A small multi-label audio tagger, trained from scratch.
Training: 2800 steps, batches of 64.
Rows from block 2 of a small multi-label audio tagger, named by matrix and row number. Rows with one number belong to one neuron. Each number is 50 + 12 x the weight over its row's rms, rounded and kept within 0 to 99. All counts start at 0. After the name is the row's rms in percent of the matrix's.
After each neuron's rows are labels from the 100 clips, of 14976, where the neuron reaches its highest value: "top examples" is what is common among them. Only what is clearly more common there than usual is listed. The data: single notes of musical instruments (NSynth). In brackets: how many of the 100.
# fc1: second MLP up (model.blocks.2.mlp.fc1.weight, 768x384), inputs 128-255
# fc2: second MLP down (model.blocks.2.mlp.fc2.weight, 384x768, transposed), outputs 128-255

fc1.687 039:54 49 46 50 52 39 47 54 36 39 54 25 81 39 48 47 36 49 53 55 64 49 52 41 59 55 63 20 44 42 45 34 22 56 53 44 51 42 37 44 59 49 44 68 34 36 76 51 48 51 52 71 68 40 64 44 50 73 64 42 37 59 41 51 15 24 60 38 43 70 53 55 75 54 59 64 66 53 53 60 62 52 45 67 54 48 58 36 51 77 61 55 59 44 38 54 54 50 56 36 68 45 48 49 71 45 46 28 40 64 43 52 44 59 52 78 32 46 40 50 57 56 42 40 45 35 49 60
fc2.687 040:41 46 52 48 58 34 55 60 52 60 33 60 55 51 71 47 44 66 49 39 41 46 61 60 51 66 44 63 39 56 50 62 71 58 51 39 66 58 70 46 43 48 47 34 39 72 15 37 41 40 33 51 50 52 45 59 50 61 23 61 53 38 48 58 70 53 38 51 51 36 52 47 35 52 55 38 54 58 33 45 42 56 54 43 53 32 46 58 50 35 26 47 33 47 51 55 60 54 55 54 56 57 44 64 33 73 50 42 31 44 40 40 53 37 60 27 69 57 54 55 50 46 52 38 53 60 63 40
top examples: pitch class D (60); octave 7 (52); octave 6 (45); note: D6 (35)

fc1.131 046:45 64 52 74 39 42 47 56 52 47 40 53 48 49 36 43 42 58 27 52 43 38 56 52 59 44 62 53 68 48 72 67 47 33 42 61 52 55 60 57 50 50 36 34 55 57 37 53 60 54 48 63 56 48 58 47 62 53 51 54 43 54 55 65 49 52 56 79 51 41 52 47 65 42 46 81 54 78 49 51 61 26 42 62 62 65 48 50 52 43 66 81 55 56 48 53 58 38 46 33 30 39 33 50 55 48 62 60 50 64 63 45 53 57 54 50 53 55 51 43 57 41 48 39 50 43 42 55
fc2.131 047:61 47 53 44 45 48 75 49 27 47 49 47 51 44 53 60 44 45 61 54 53 53 60 36 47 56 55 52 46 54 58 44 61 68 84 38 39 54 56 42 52 55 44 62 36 38 61 53 39 57 40 31 54 48 72 44 31 30 51 44 34 42 36 37 49 53 44 47 37 43 39 59 49 61 67 55 57 45 36 69 60 61 70 32 36 50 53 49 51 35 36 42 40 51 41 48 46 50 71 36 39 34 33 59 63 39 27 50 59 45 60 67 41 60 40 49 26 40 53 40 64 40 53 42 35 57 57 21
top examples: octave 5 (68); pitch class F# (34); note: F#5 (28)

fc1.550 170:46 46 70 55 36 43 65 51 48 65 49 50 44 49 46 45 39 72 45 65 42 37 79 44 54 43 43 68 39 48 55 44 47 27 49 51 62 53 41 52 36 55 60 38 24 47 61 42 53 42 48 54 56 44 57 29 46 53 72 56 61 40 50 70 53 65 56 57 59 40 57 52 50 46 57 49 77 38 47 53 40 40 50 54 75 54 34 49 61 68 61 32 44 53 58 50 53 44 44 45 43 60 69 49 70 61 49 59 37 50 58 29 47 64 72 33 45 52 49 48 29 46 60 76 47 34 36 47
fc2.550 132:70 46 42 46 55 62 37 27 48 41 70 24 48 40 17 67 39 50 53 48 58 49 58 44 52 60 47 29 72 61 46 41 51 41 36 64 46 51 69 59 33 81 46 70 41 47 42 53 39 59 30 41 41 49 41 67 69 34 61 44 60 56 49 46 56 49 30 57 37 41 34 59 46 27 49 55 30 70 50 61 47 42 41 57 64 45 25 53 61 47 46 49 25 47 66 36 44 43 70 31 57 66 53 68 51 51 52 68 37 64 44 38 45 55 41 57 58 47 35 37 55 30 50 28 53 89 53 45
top examples: pitch class C# (52); octave 7 (44); note: C#6 (25); note: C#4 (25)

fc1.293 157:54 55 61 65 46 55 45 42 51 43 37 73 45 39 28 44 59 36 41 45 70 71 62 43 46 46 23 42 70 41 68 46 51 52 53 52 24 64 37 53 29 57 65 27 68 61 65 71 59 25 38 42 39 65 39 47 44 45 35 57 54 55 42 52 55 58 53 56 47 55 57 62 32 47 60 46 64 56 50 56 48 54 45 31 38 39 52 58 60 41 48 49 70 57 45 43 69 42 53 51 55 54 70 63 54 60 64 52 35 37 41 44 31 66 56 85 67 33 44 51 38 55 58 55 51 72 31 58
fc2.293 144:53 42 69 39 50 36 51 35 51 65 52 40 61 54 58 64 50 54 52 59 54 45 39 37 41 48 57 63 52 50 29 33 31 50 58 66 57 46 54 48 62 64 47 79 20 40 34 44 60 51 63 59 38 38 48 69 38 59 58 44 71 47 63 53 38 69 62 51 48 54 38 52 49 61 35 53 41 45 53 42 56 51 42 50 56 35 37 32 50 34 62 34 45 59 52 66 47 44 40 57 83 75 59 67 55 45 42 40 53 68 38 63 53 31 44 24 39 42 54 42 74 47 55 47 70 53 55 43
top examples: pitch class D (75); octave 4 (44); note: D4 (44); octave 5 (40)

fc1.531 160:72 29 18 55 58 50 62 70 36 45 62 46 50 54 52 64 41 64 61 44 49 66 29 60 60 76 58 67 24 27 42 41 25 51 53 32 54 33 61 41 38 45 43 44 53 50 37 51 38 64 40 55 65 42 57 53 59 63 52 48 63 66 51 45 46 31 57 47 45 57 29 50 41 62 47 43 72 41 49 51 49 27 62 34 54 44 57 63 50 48 43 55 61 44 63 44 49 40 54 68 42 65 40 54 37 51 51 53 67 62 50 57 60 35 57 32 53 34 53 70 45 53 53 50 45 30 27 67
fc2.531 168:19 54 52 69 52 47 36 59 53 54 61 63 57 36 38 56 61 22 39 60 62 33 65 58 43 54 35 61 64 52 44 44 72 56 51 51 27 38 45 72 51 66 55 51 83 49 59 49 39 24 60 29 33 56 57 43 44 51 43 58 72 38 54 31 48 52 51 43 56 50 51 57 53 45 54 57 40 56 57 50 34 50 52 50 41 55 62 45 38 53 43 44 49 63 50 51 55 72 25 47 35 67 50 54 46 59 57 55 63 34 46 64 60 56 65 53 65 61 66 34 49 43 50 37 50 54 45 50
top examples: source: synthetic (63); octave 6 (56); octave 7 (42); pitch class B (38)

fc1.756 058:37 62 48 41 42 74 46 48 69 54 60 48 40 29 45 60 73 37 44 63 31 72 56 61 39 36 66 41 69 67 49 46 67 31 52 55 61 81 47 58 60 57 45 49 53 34 25 29 33 69 49 52 46 80 55 47 61 35 57 54 31 48 37 48 63 66 35 36 36 32 53 46 61 62 65 64 42 45 38 55 62 46 51 19 57 53 52 42 66 51 50 64 28 34 49 43 36 24 53 41 43 47 56 55 43 78 58 62 40 46 51 61 42 65 50 49 36 53 70 64 55 57 41 60 43 47 57 40
fc2.756 061:60 34 66 47 68 63 58 35 52 34 54 38 45 65 54 25 05 62 61 28 44 46 36 45 55 52 26 59 41 50 44 47 60 39 42 47 65 45 33 46 34 70 46 50 63 61 55 56 31 50 34 49 48 23 51 45 61 61 20 59 71 62 51 66 48 35 39 51 64 61 37 59 43 63 45 38 59 50 52 32 40 56 43 66 62 63 56 57 47 49 76 53 57 68 41 50 38 57 50 54 36 61 48 53 61 61 53 60 47 70 50 30 54 53 59 62 49 58 56 58 52 51 40 40 54 27 30 56
top examples: octave 6 (87); pitch class C (74); note: C6 (63); keyboard (39)

fc1.258 153:50 46 57 61 84 34 46 24 64 33 53 75 47 59 32 55 56 43 45 54 55 42 52 52 49 39 38 53 46 49 65 47 71 56 55 40 49 65 60 28 35 60 58 24 55 46 67 62 47 42 51 42 75 69 37 32 19 46 58 53 49 46 69 39 57 44 72 67 49 81 54 48 44 38 31 41 33 76 58 35 56 58 58 41 56 50 49 50 43 62 52 57 31 47 49 47 57 60 57 45 38 15 45 56 44 31 64 34 49 62 70 42 38 66 51 39 30 37 43 35 57 54 57 36 53 63 50 60
fc2.258 153:62 56 31 59 48 45 40 55 65 59 60 23 48 35 32 39 45 54 48 53 53 58 59 45 40 55 59 65 55 53 61 48 21 65 55 41 39 29 30 35 61 51 42 53 48 42 50 51 73 56 41 51 49 41 49 56 50 64 62 53 52 36 24 44 33 43 52 60 44 45 48 67 47 57 57 58 29 31 59 54 47 42 35 57 45 43 59 46 50 42 30 29 59 67 42 70 72 40 53 48 48 49 58 62 64 56 54 22 51 30 35 54 39 44 58 61 49 47 46 66 39 47 53 42 47 66 46 82
top examples: pitch class D (53); octave 6 (45); octave 7 (29); note: D6 (27)

fc1.716 088:36 55 28 48 43 23 44 42 51 67 42 48 39 31 39 64 52 61 51 68 56 41 54 53 52 57 38 39 50 43 32 34 31 37 50 61 66 27 66 51 58 72 47 47 59 72 59 75 30 46 37 79 58 52 65 83 53 41 31 46 40 56 40 52 60 66 37 46 47 49 56 62 32 50 61 44 33 53 29 50 52 61 66 53 20 39 54 68 53 66 41 46 49 48 57 63 55 32 50 34 71 50 45 53 56 57 61 71 58 42 40 56 40 50 55 51 65 59 62 40 38 40 59 59 50 63 45 34
fc2.716 094:57 47 54 45 37 69 50 59 57 66 46 54 37 58 43 46 32 46 53 12 52 46 57 45 50 42 55 64 31 78 69 53 62 61 56 30 31 65 43 43 50 41 62 64 42 40 43 36 77 50 44 29 45 32 33 29 62 49 56 58 53 36 50 48 59 47 59 42 55 60 54 68 72 56 60 40 74 44 55 67 32 52 39 37 83 63 58 52 56 46 54 47 34 42 31 49 56 59 61 50 39 29 38 58 38 43 47 45 48 69 72 42 53 54 56 54 58 29 53 77 50 46 33 55 53 45 51 68
top examples: octave 6 (66); pitch class C (55); note: C6 (36); pitch class: B (35)

fc1.656 084:55 38 62 60 52 44 47 36 71 57 66 34 56 43 63 51 61 49 25 66 74 44 69 51 32 61 32 88 51 25 62 49 69 59 55 39 58 57 44 52 39 67 46 53 58 29 55 52 56 34 37 27 59 58 42 58 56 58 49 53 50 46 61 27 57 50 60 61 48 56 58 43 49 53 61 12 50 34 49 58 38 52 78 38 47 54 39 48 48 44 56 67 68 50 35 66 46 41 78 38 43 37 51 52 40 47 67 60 44 54 56 66 52 49 45 60 70 63 40 45 55 39 60 64 47 48 59 44
fc2.656 079:42 36 47 35 42 42 47 35 51 39 63 53 67 49 36 53 44 23 37 50 66 58 37 59 72 22 68 35 35 47 58 61 59 51 57 53 71 62 51 50 22 55 59 71 37 57 44 51 53 61 44 38 45 69 50 46 43 80 44 49 56 40 47 60 41 47 53 47 43 38 40 44 69 55 22 63 71 53 54 69 70 57 52 28 43 37 46 37 61 55 33 40 57 61 56 49 45 58 54 50 17 46 38 63 13 40 28 29 46 52 24 45 43 55 56 45 67 51 46 49 56 60 49 51 53 57 58 46
top examples: octave 7 (100); pitch class A# (30); note: A#7 (30); note: A7 (26)

fc1.76 054:68 31 42 55 45 51 50 54 55 59 61 58 54 61 44 60 30 71 52 52 28 30 46 72 62 44 57 65 69 46 32 56 57 39 46 41 51 71 44 19 32 39 36 48 41 64 65 54 40 47 58 43 48 66 37 56 56 58 51 36 17 48 35 53 68 59 75 66 36 49 63 33 52 33 34 58 28 66 43 48 47 47 33 43 57 45 47 47 30 30 72 39 42 58 51 80 52 51 31 44 27 33 49 60 52 43 60 79 65 54 42 44 62 60 51 59 52 52 51 25 57 42 50 33 69 63 41 48
fc2.76 055:39 86 65 51 48 45 69 43 53 47 39 62 46 63 44 46 44 28 41 45 73 62 53 47 39 47 44 21 33 51 29 55 43 55 54 51 50 49 49 67 41 52 60 47 49 49 51 73 50 53 55 75 81 20 51 39 64 54 52 54 71 60 64 52 38 46 41 22 51 52 38 58 50 36 58 41 57 39 73 41 48 31 51 20 59 67 39 68 64 56 50 42 65 54 58 49 35 40 69 45 73 75 27 42 49 55 26 38 45 59 31 62 34 55 59 43 38 65 40 65 38 37 65 76 39 38 66 40
top examples: octave 6 (93); pitch class D (55); note: D6 (50); pitch class: C# (42)

fc1.496 106:57 41 57 45 46 55 50 45 61 48 37 66 53 61 51 46 63 47 51 46 28 23 43 46 52 37 42 50 62 57 59 39 53 21 42 27 43 52 70 22 50 19 54 65 60 64 24 63 41 52 64 47 41 54 46 63 54 63 48 48 57 47 42 55 69 52 58 53 66 31 63 25 50 42 53 45 49 56 76 59 36 48 34 50 55 51 32 50 53 53 43 35 48 74 43 72 64 63 47 54 58 51 41 47 56 29 43 84 61 58 62 45 58 67 50 69 44 41 60 40 60 50 44 22 44 52 81 57
fc2.496 106:51 44 38 58 35 57 57 50 55 33 54 40 66 53 41 43 27 31 29 46 68 56 42 41 40 46 52 26 45 68 50 60 49 67 65 70 28 68 73 47 51 66 68 36 33 52 51 50 59 43 27 41 46 35 50 39 38 38 47 45 26 40 61 42 50 36 51 49 28 61 63 68 56 63 61 47 53 56 34 51 54 50 59 65 60 47 59 27 50 64 51 70 59 49 57 50 39 21 61 30 42 54 30 51 36 58 56 52 43 57 62 57 47 29 74 30 60 48 49 50 52 59 48 73 52 52 33 54
top examples: octave 6 (94); pitch class D (52); note: D6 (49); pitch class: D# (35)

fc1.153 111:34 41 62 61 52 22 37 65 63 51 72 53 60 40 47 67 39 70 45 65 26 21 63 43 42 63 53 60 37 34 78 42 66 49 49 52 42 53 38 44 56 58 44 44 67 52 50 36 48 69 44 63 38 59 67 57 51 63 51 41 64 43 50 47 45 59 46 48 65 73 58 39 60 66 46 37 45 49 55 50 75 67 56 37 47 62 48 32 52 45 34 41 49 46 49 72 56 50 62 52 47 34 43 47 46 57 51 44 39 48 68 63 63 66 38 40 65 44 58 41 49 53 51 71 40 58 39 73
fc2.153 121:60 63 48 36 48 63 58 54 34 57 29 43 28 59 52 47 69 23 65 51 51 69 36 54 60 37 41 40 48 53 43 56 46 42 46 42 48 68 55 48 56 49 61 70 28 53 54 45 52 30 43 42 58 63 39 42 45 45 53 44 55 60 49 47 31 52 46 46 33 42 46 74 42 43 66 64 40 41 75 48 62 54 42 48 62 52 73 76 37 61 54 68 58 47 50 58 29 24 52 66 61 61 41 55 44 53 55 51 50 44 41 55 42 63 47 71 51 61 49 58 41 35 49 39 60 46 72 33
top examples: octave 6 (85); pitch class D# (42); note: D6 (34); note: D#6 (34)

fc1.17 144:65 48 46 74 39 55 58 58 16 60 52 65 62 37 33 53 39 49 66 78 31 49 44 53 42 47 44 44 57 41 37 27 42 71 35 41 77 39 20 46 54 48 31 52 69 50 34 26 40 47 78 40 43 44 43 60 63 42 62 61 45 36 41 57 37 66 42 63 60 58 51 35 38 40 62 58 38 33 59 54 38 23 68 46 62 62 65 59 54 48 40 43 40 69 34 61 55 40 37 56 48 54 60 65 46 50 42 52 42 61 64 49 54 24 50 37 57 42 51 61 35 41 45 53 61 36 55 58
fc2.17 121:62 52 43 34 67 55 44 62 61 75 48 50 42 36 67 40 50 64 60 54 60 62 35 43 62 58 39 61 47 63 70 40 74 56 57 46 39 53 55 56 59 31 26 68 44 37 45 57 42 64 33 50 56 44 55 42 47 45 57 40 45 64 40 57 57 32 55 35 65 46 32 79 47 56 55 58 83 56 55 65 47 44 40 63 52 52 49 37 59 46 56 58 81 44 46 30 56 35 57 56 47 55 42 21 43 60 47 55 66 41 69 30 53 37 40 60 34 33 45 50 53 63 37 60 60 32 62 38
top examples: octave 7 (84); keyboard (34); pitch class B (28); note: B7 (25)

fc1.646 063:56 71 56 44 58 49 66 55 60 48 47 47 65 53 52 52 79 55 41 53 29 55 47 00 53 49 47 35 47 52 56 42 38 47 28 45 61 68 53 58 52 66 60 63 61 67 44 36 39 68 47 43 57 52 52 61 64 48 64 54 52 53 41 40 58 55 47 63 52 68 44 49 60 59 22 51 64 45 23 48 75 53 39 44 64 70 27 42 73 37 66 66 36 40 52 45 63 48 62 50 54 52 57 29 62 56 60 43 33 69 37 32 36 77 52 15 49 63 50 41 47 60 57 58 52 65 42 29
fc2.646 064:52 50 55 59 44 53 33 37 34 61 17 53 18 60 46 30 58 65 44 43 61 45 56 75 45 47 47 63 34 22 36 52 82 50 60 64 44 41 45 64 42 34 61 37 55 27 37 64 62 41 49 48 57 39 61 60 41 58 39 33 68 42 77 52 55 42 43 51 27 39 60 52 53 42 47 54 49 56 58 58 25 45 39 51 30 51 60 52 37 68 55 42 54 64 45 54 44 48 55 37 40 31 47 54 72 64 51 45 69 27 44 56 57 43 52 54 86 36 21 46 49 54 52 63 41 55 56 64
top examples: octave 5 (37); pitch class B (32); pitch class C (30)

fc1.214 127:39 56 42 42 53 53 30 76 53 59 39 39 47 39 61 36 49 41 70 44 45 54 41 45 74 57 81 64 50 57 69 76 46 46 41 53 44 34 33 44 56 43 26 36 52 50 38 57 40 44 52 24 46 50 56 43 60 38 49 65 42 36 45 66 65 41 52 57 64 59 75 49 47 46 63 36 37 62 37 44 69 47 42 34 64 60 54 60 39 52 81 47 49 52 53 42 70 66 52 37 64 67 54 43 48 54 69 45 44 58 65 48 35 52 59 55 35 61 47 26 38 61 45 49 46 42 45 39
fc2.214 136:50 56 37 63 29 35 67 50 47 37 42 39 51 46 27 91 58 56 52 48 55 55 56 39 45 58 27 60 52 34 38 64 61 41 49 38 35 71 42 43 27 50 49 68 49 52 43 41 43 60 44 86 74 48 51 77 41 61 55 64 68 48 55 41 33 49 49 65 44 40 63 56 59 73 49 58 44 29 75 35 34 47 58 44 53 52 48 50 70 73 27 61 58 50 34 54 43 27 43 53 41 12 41 44 51 34 24 62 45 51 55 40 62 51 46 46 48 60 44 54 74 72 72 54 48 64 43 52
top examples: pitch class C (67); octave 7 (57); note: C7 (51)

fc1.313 110:70 55 56 62 70 35 67 50 56 62 59 41 63 38 42 59 42 42 41 56 54 49 57 41 48 65 55 56 58 61 52 42 54 45 55 58 69 52 66 34 55 60 38 50 48 55 33 51 57 75 69 64 59 58 66 68 55 62 73 43 36 42 46 67 39 54 45 62 56 51 70 38 43 34 83 56 34 57 55 36 61 54 46 59 33 62 60 44 30 51 52 45 62 42 54 50 54 72 40 47 52 50 36 39 37 53 51 46 32 57 57 42 37 40 52 60 34 73 47 47 55 70 65 31 46 62 42 47
fc2.313 111:55 35 70 44 65 51 25 66 48 36 38 45 55 51 48 42 56 56 42 38 40 46 54 68 42 42 51 58 62 38 60 41 58 57 51 52 39 30 28 43 67 38 66 59 24 39 60 45 38 30 48 61 64 47 59 54 57 59 39 45 44 68 40 50 39 47 46 57 52 23 54 71 47 50 47 50 42 38 67 63 62 44 47 44 56 52 52 49 53 60 27 49 54 36 29 60 53 54 52 65 59 58 54 27 58 40 67 40 77 37 32 68 60 58 46 82 49 40 50 40 40 32 34 49 53 35 53 59
top examples: pitch class C (67); octave 4 (64); note: C4 (64)

fc1.612 159:47 52 47 43 50 58 63 63 51 69 71 61 45 47 57 38 38 22 70 54 39 53 38 43 45 53 60 53 64 75 46 51 46 36 44 29 35 53 45 35 49 54 59 51 56 46 78 54 61 48 36 44 66 46 42 44 46 45 53 64 50 67 62 42 54 71 39 61 19 46 39 52 44 43 41 64 52 43 54 70 74 55 49 44 56 29 56 44 51 49 41 47 67 53 46 50 29 58 45 49 57 59 43 64 66 44 29 32 52 42 53 59 55 39 50 54 51 43 62 52 58 54 46 32 54 22 55 64
fc2.612 150:50 42 48 48 60 59 35 12 59 58 44 21 64 41 50 57 74 53 38 59 57 48 59 74 47 37 38 53 62 28 39 49 34 63 54 61 73 69 64 50 54 66 37 43 58 57 52 46 44 59 66 40 35 67 38 51 32 61 28 47 52 54 24 47 52 44 46 21 73 74 68 71 47 48 49 61 61 68 57 42 44 48 46 41 39 65 53 59 53 31 47 43 59 45 72 50 51 52 54 52 45 58 74 48 44 43 44 32 50 57 64 34 35 54 33 43 42 69 39 46 49 48 52 37 49 64 48 38
top examples: source: synthetic (67); octave 7 (43); synth lead (34)

fc1.79 104:37 38 33 53 33 52 45 55 53 62 42 56 40 48 49 43 73 49 52 56 66 68 60 52 36 50 41 57 40 50 34 63 48 59 26 66 42 62 44 54 45 32 33 24 57 80 40 41 42 46 57 47 51 58 58 50 55 38 35 42 65 54 55 46 37 71 42 43 67 49 39 78 50 45 32 38 64 59 61 57 61 42 74 61 42 47 58 47 46 58 31 64 63 40 44 47 64 36 40 57 17 50 46 58 60 49 63 23 52 47 53 68 54 53 22 42 59 38 69 56 59 41 52 39 53 42 63 41
fc2.79 110:54 28 64 52 81 46 43 48 46 42 46 69 48 39 57 69 32 38 43 78 58 53 49 27 45 69 25 54 61 48 53 53 39 41 59 27 81 45 50 65 67 45 45 84 42 46 61 45 59 37 66 45 57 40 52 24 34 71 65 46 41 48 57 35 51 53 73 33 49 24 63 41 65 61 51 63 42 39 61 43 35 59 30 46 29 21 35 38 64 20 49 61 61 51 32 51 42 40 37 51 63 42 67 59 31 53 29 62 53 51 47 54 63 46 61 61 43 56 57 45 39 47 56 44 43 50 41 54
top examples: octave 7 (70); flute (34); pitch class D# (25)

fc1.761 094:56 41 59 51 64 52 54 45 57 41 48 47 42 64 47 56 29 47 63 45 49 50 42 39 56 35 57 48 66 52 34 39 43 49 39 56 49 69 43 43 35 61 34 53 58 46 52 45 54 53 54 43 58 37 38 39 46 51 63 30 59 69 40 37 51 36 62 26 70 70 58 36 56 64 48 42 50 58 47 55 57 73 52 57 64 55 52 37 61 47 55 34 58 35 48 45 38 48 58 53 69 36 46 42 37 46 69 53 46 44 64 40 31 46 43 28 47 15 44 30 49 53 53 49 31 22 25 42
fc2.761 099:48 34 47 50 45 62 23 73 55 48 54 64 48 39 70 57 74 40 29 56 63 59 63 57 49 59 48 23 46 61 60 39 52 37 52 35 51 51 73 52 51 47 63 46 62 58 57 67 48 28 37 48 56 50 40 60 52 55 52 66 52 51 54 58 58 58 37 57 42 44 54 51 28 69 45 48 40 52 48 42 57 37 49 58 34 33 32 59 57 41 65 59 68 32 28 48 62 48 55 51 35 55 55 45 51 37 45 36 41 73 25 56 66 57 63 63 27 54 46 53 35 39 56 51 71 68 68 44
top examples: octave 7 (52); octave 6 (33)

fc1.429 166:72 58 61 49 65 41 49 39 48 43 59 66 56 58 32 41 61 68 45 44 43 59 55 51 59 49 72 54 41 55 37 67 27 53 17 71 40 49 38 59 32 48 63 49 66 48 44 55 26 65 63 29 85 35 52 58 45 55 48 53 50 36 66 47 40 37 74 63 66 36 56 47 58 30 51 83 37 72 71 42 50 50 37 29 67 50 78 26 54 41 68 34 66 48 50 54 34 31 49 61 55 50 53 44 41 41 37 54 44 59 54 41 51 57 30 56 40 56 41 25 22 51 41 57 57 58 26 35
fc2.429 143:34 51 49 51 66 37 40 55 38 46 46 54 52 52 62 53 48 23 30 54 25 61 55 39 43 56 44 67 57 45 37 47 33 47 53 43 50 43 64 54 53 51 51 64 33 35 70 38 37 60 59 64 46 61 53 36 69 59 47 41 51 51 72 55 57 76 21 37 51 29 46 53 40 46 61 47 47 47 57 47 48 58 34 51 58 81 60 50 45 49 26 51 42 48 41 39 40 52 43 35 14 44 42 23 53 38 36 57 64 59 56 39 36 55 54 55 49 65 67 34 76 32 74 38 38 66 48 56
top examples: pitch class C# (72); octave 6 (65); note: C#6 (44); note: C#4 (26)

fc1.436 121:88 32 49 60 64 46 46 30 44 79 64 39 60 54 19 50 52 41 35 31 45 37 76 42 56 52 35 42 62 49 43 51 58 49 82 64 59 49 41 60 47 38 43 41 52 71 62 69 52 47 33 56 56 43 50 58 43 37 50 28 51 69 65 64 56 69 57 38 41 56 50 51 43 42 32 67 45 61 36 56 49 57 61 27 37 73 39 61 55 33 44 44 25 51 76 52 66 50 62 66 24 23 36 83 41 59 53 70 53 45 51 70 50 73 42 65 59 48 67 46 50 54 58 54 35 45 38 50
fc2.436 125:41 69 62 35 59 61 53 67 64 20 38 51 41 49 44 43 60 69 57 72 56 62 19 65 51 58 53 33 44 39 63 56 50 50 49 20 50 60 67 47 57 50 71 44 28 39 29 42 45 42 49 32 57 45 62 57 28 59 70 65 43 40 36 31 42 32 53 65 74 56 58 48 47 53 62 46 41 34 74 46 59 45 32 64 46 34 51 47 47 81 54 65 67 40 48 51 51 32 37 57 81 53 46 37 59 42 52 52 64 54 37 58 57 36 48 33 43 66 45 47 39 42 32 46 32 53 61 64
top examples: octave 6 (95); pitch class D (65); note: D6 (63); pitch class: D# (32)

fc1.577 131:70 61 66 56 35 36 34 80 43 48 52 40 47 49 43 67 39 38 59 49 46 19 58 46 54 48 52 39 50 56 52 46 47 41 85 44 55 49 51 65 44 56 48 26 55 81 49 38 48 46 43 66 54 49 49 54 36 44 60 76 63 43 52 42 28 29 47 51 43 46 54 60 37 47 46 31 46 72 45 39 41 38 42 25 43 50 48 44 37 36 47 26 69 57 45 65 48 54 62 43 52 59 46 49 37 73 41 49 41 66 41 77 21 49 54 58 60 36 38 58 51 69 70 50 39 43 32 47
fc2.577 137:45 44 51 50 61 55 43 22 78 62 44 48 76 67 53 52 37 61 52 50 57 56 34 50 54 63 47 66 42 45 39 62 50 60 47 60 40 41 47 52 47 44 47 46 48 28 35 62 61 44 49 70 53 50 52 48 45 43 51 42 18 54 67 73 73 64 40 52 48 43 40 48 59 67 52 46 37 59 62 50 64 62 59 59 42 52 84 50 66 50 28 79 38 39 62 49 71 69 49 39 40 31 49 56 41 36 53 40 60 35 66 50 69 62 54 32 49 60 59 48 43 45 47 47 57 39 42 43
top examples: octave 6 (52); octave 7 (36); pitch class B (36); note: B6 (27)

fc1.54 083:35 49 55 56 53 50 49 75 45 66 56 32 65 39 45 36 46 58 42 60 63 51 59 61 57 49 77 28 59 45 55 71 46 60 43 50 62 49 31 46 52 77 38 48 43 37 55 45 50 60 47 43 50 47 56 43 39 45 58 59 49 79 41 44 36 37 42 59 63 51 78 62 70 34 62 49 42 45 44 47 56 35 46 31 59 41 62 41 21 20 64 31 68 37 50 45 41 28 41 34 47 68 64 31 35 34 54 39 31 47 42 38 46 46 42 41 66 55 59 48 68 60 37 68 54 58 63 61
fc2.54 099:59 57 44 44 58 47 56 32 32 17 44 65 35 52 42 71 43 45 69 58 39 34 60 28 46 57 36 64 54 48 39 42 54 31 45 31 59 50 66 45 41 31 66 33 47 55 46 59 26 56 45 85 36 57 38 62 56 50 63 49 54 26 56 49 46 68 48 49 44 65 45 58 43 57 44 50 53 53 50 54 24 64 39 67 47 57 40 49 73 75 22 57 37 61 49 50 71 68 63 52 61 34 37 60 44 50 45 48 34 55 59 71 35 68 66 48 44 41 47 51 49 36 58 34 41 45 44 53
top examples: pitch class C# (57); octave 4 (56); note: C#4 (55)

fc1.251 066:45 44 50 49 48 37 35 73 43 49 39 35 79 37 46 31 60 51 69 81 45 42 54 43 52 42 55 47 57 43 55 49 46 71 32 46 49 61 39 37 45 60 63 53 54 59 55 49 49 72 53 61 37 55 57 68 60 43 60 48 53 54 39 49 21 57 59 38 47 55 39 51 34 18 38 54 30 34 44 41 59 44 42 39 47 55 42 33 50 54 53 41 29 51 47 72 47 38 57 29 53 52 52 56 53 43 55 41 46 48 67 59 27 68 76 48 63 47 72 48 68 58 37 63 43 62 63 44
fc2.251 066:50 30 52 53 57 60 62 34 32 46 53 54 64 56 66 49 30 30 21 54 39 61 57 46 47 38 47 60 19 72 48 36 54 45 43 71 57 43 57 54 58 33 62 60 67 63 48 57 48 41 51 29 43 79 60 33 40 54 35 36 44 49 69 56 49 53 50 63 31 44 70 39 58 65 59 21 49 72 67 46 45 41 42 49 48 34 54 39 51 52 54 52 36 23 52 50 44 54 50 34 48 46 56 54 49 45 36 29 33 54 50 74 53 40 46 23 38 46 61 74 54 39 62 54 28 62 41 46
top examples: octave 7 (80)

fc1.411 049:60 61 49 33 48 74 50 26 53 37 30 40 46 62 63 34 48 49 70 58 60 32 52 27 36 54 60 60 66 51 46 46 44 48 52 52 72 32 29 59 53 49 45 57 70 51 64 52 32 40 44 39 49 16 32 53 58 43 41 45 68 43 48 53 59 31 48 49 60 48 48 46 36 60 62 38 48 46 51 81 60 45 54 57 50 37 71 41 63 68 55 62 46 33 48 51 54 37 39 54 53 67 65 62 42 54 48 45 59 73 51 34 44 54 76 39 38 64 50 40 71 29 39 52 48 37 34 42
fc2.411 047:51 51 47 77 67 37 51 61 51 51 20 37 51 56 48 61 34 52 34 37 46 47 60 32 51 29 49 71 23 50 73 52 57 46 61 37 51 52 79 60 52 59 63 35 26 51 40 58 58 50 58 37 60 51 50 45 48 39 67 54 31 58 43 70 67 48 52 29 46 46 45 41 51 54 53 46 31 57 33 61 63 43 59 50 56 34 47 46 43 19 58 58 54 71 68 50 50 35 66 40 65 52 47 40 51 51 41 86 43 08 54 54 24 56 34 54 75 50 45 68 58 36 55 40 45 76 56 50
top examples: pitch class D (46); octave 7 (33); octave 6 (31)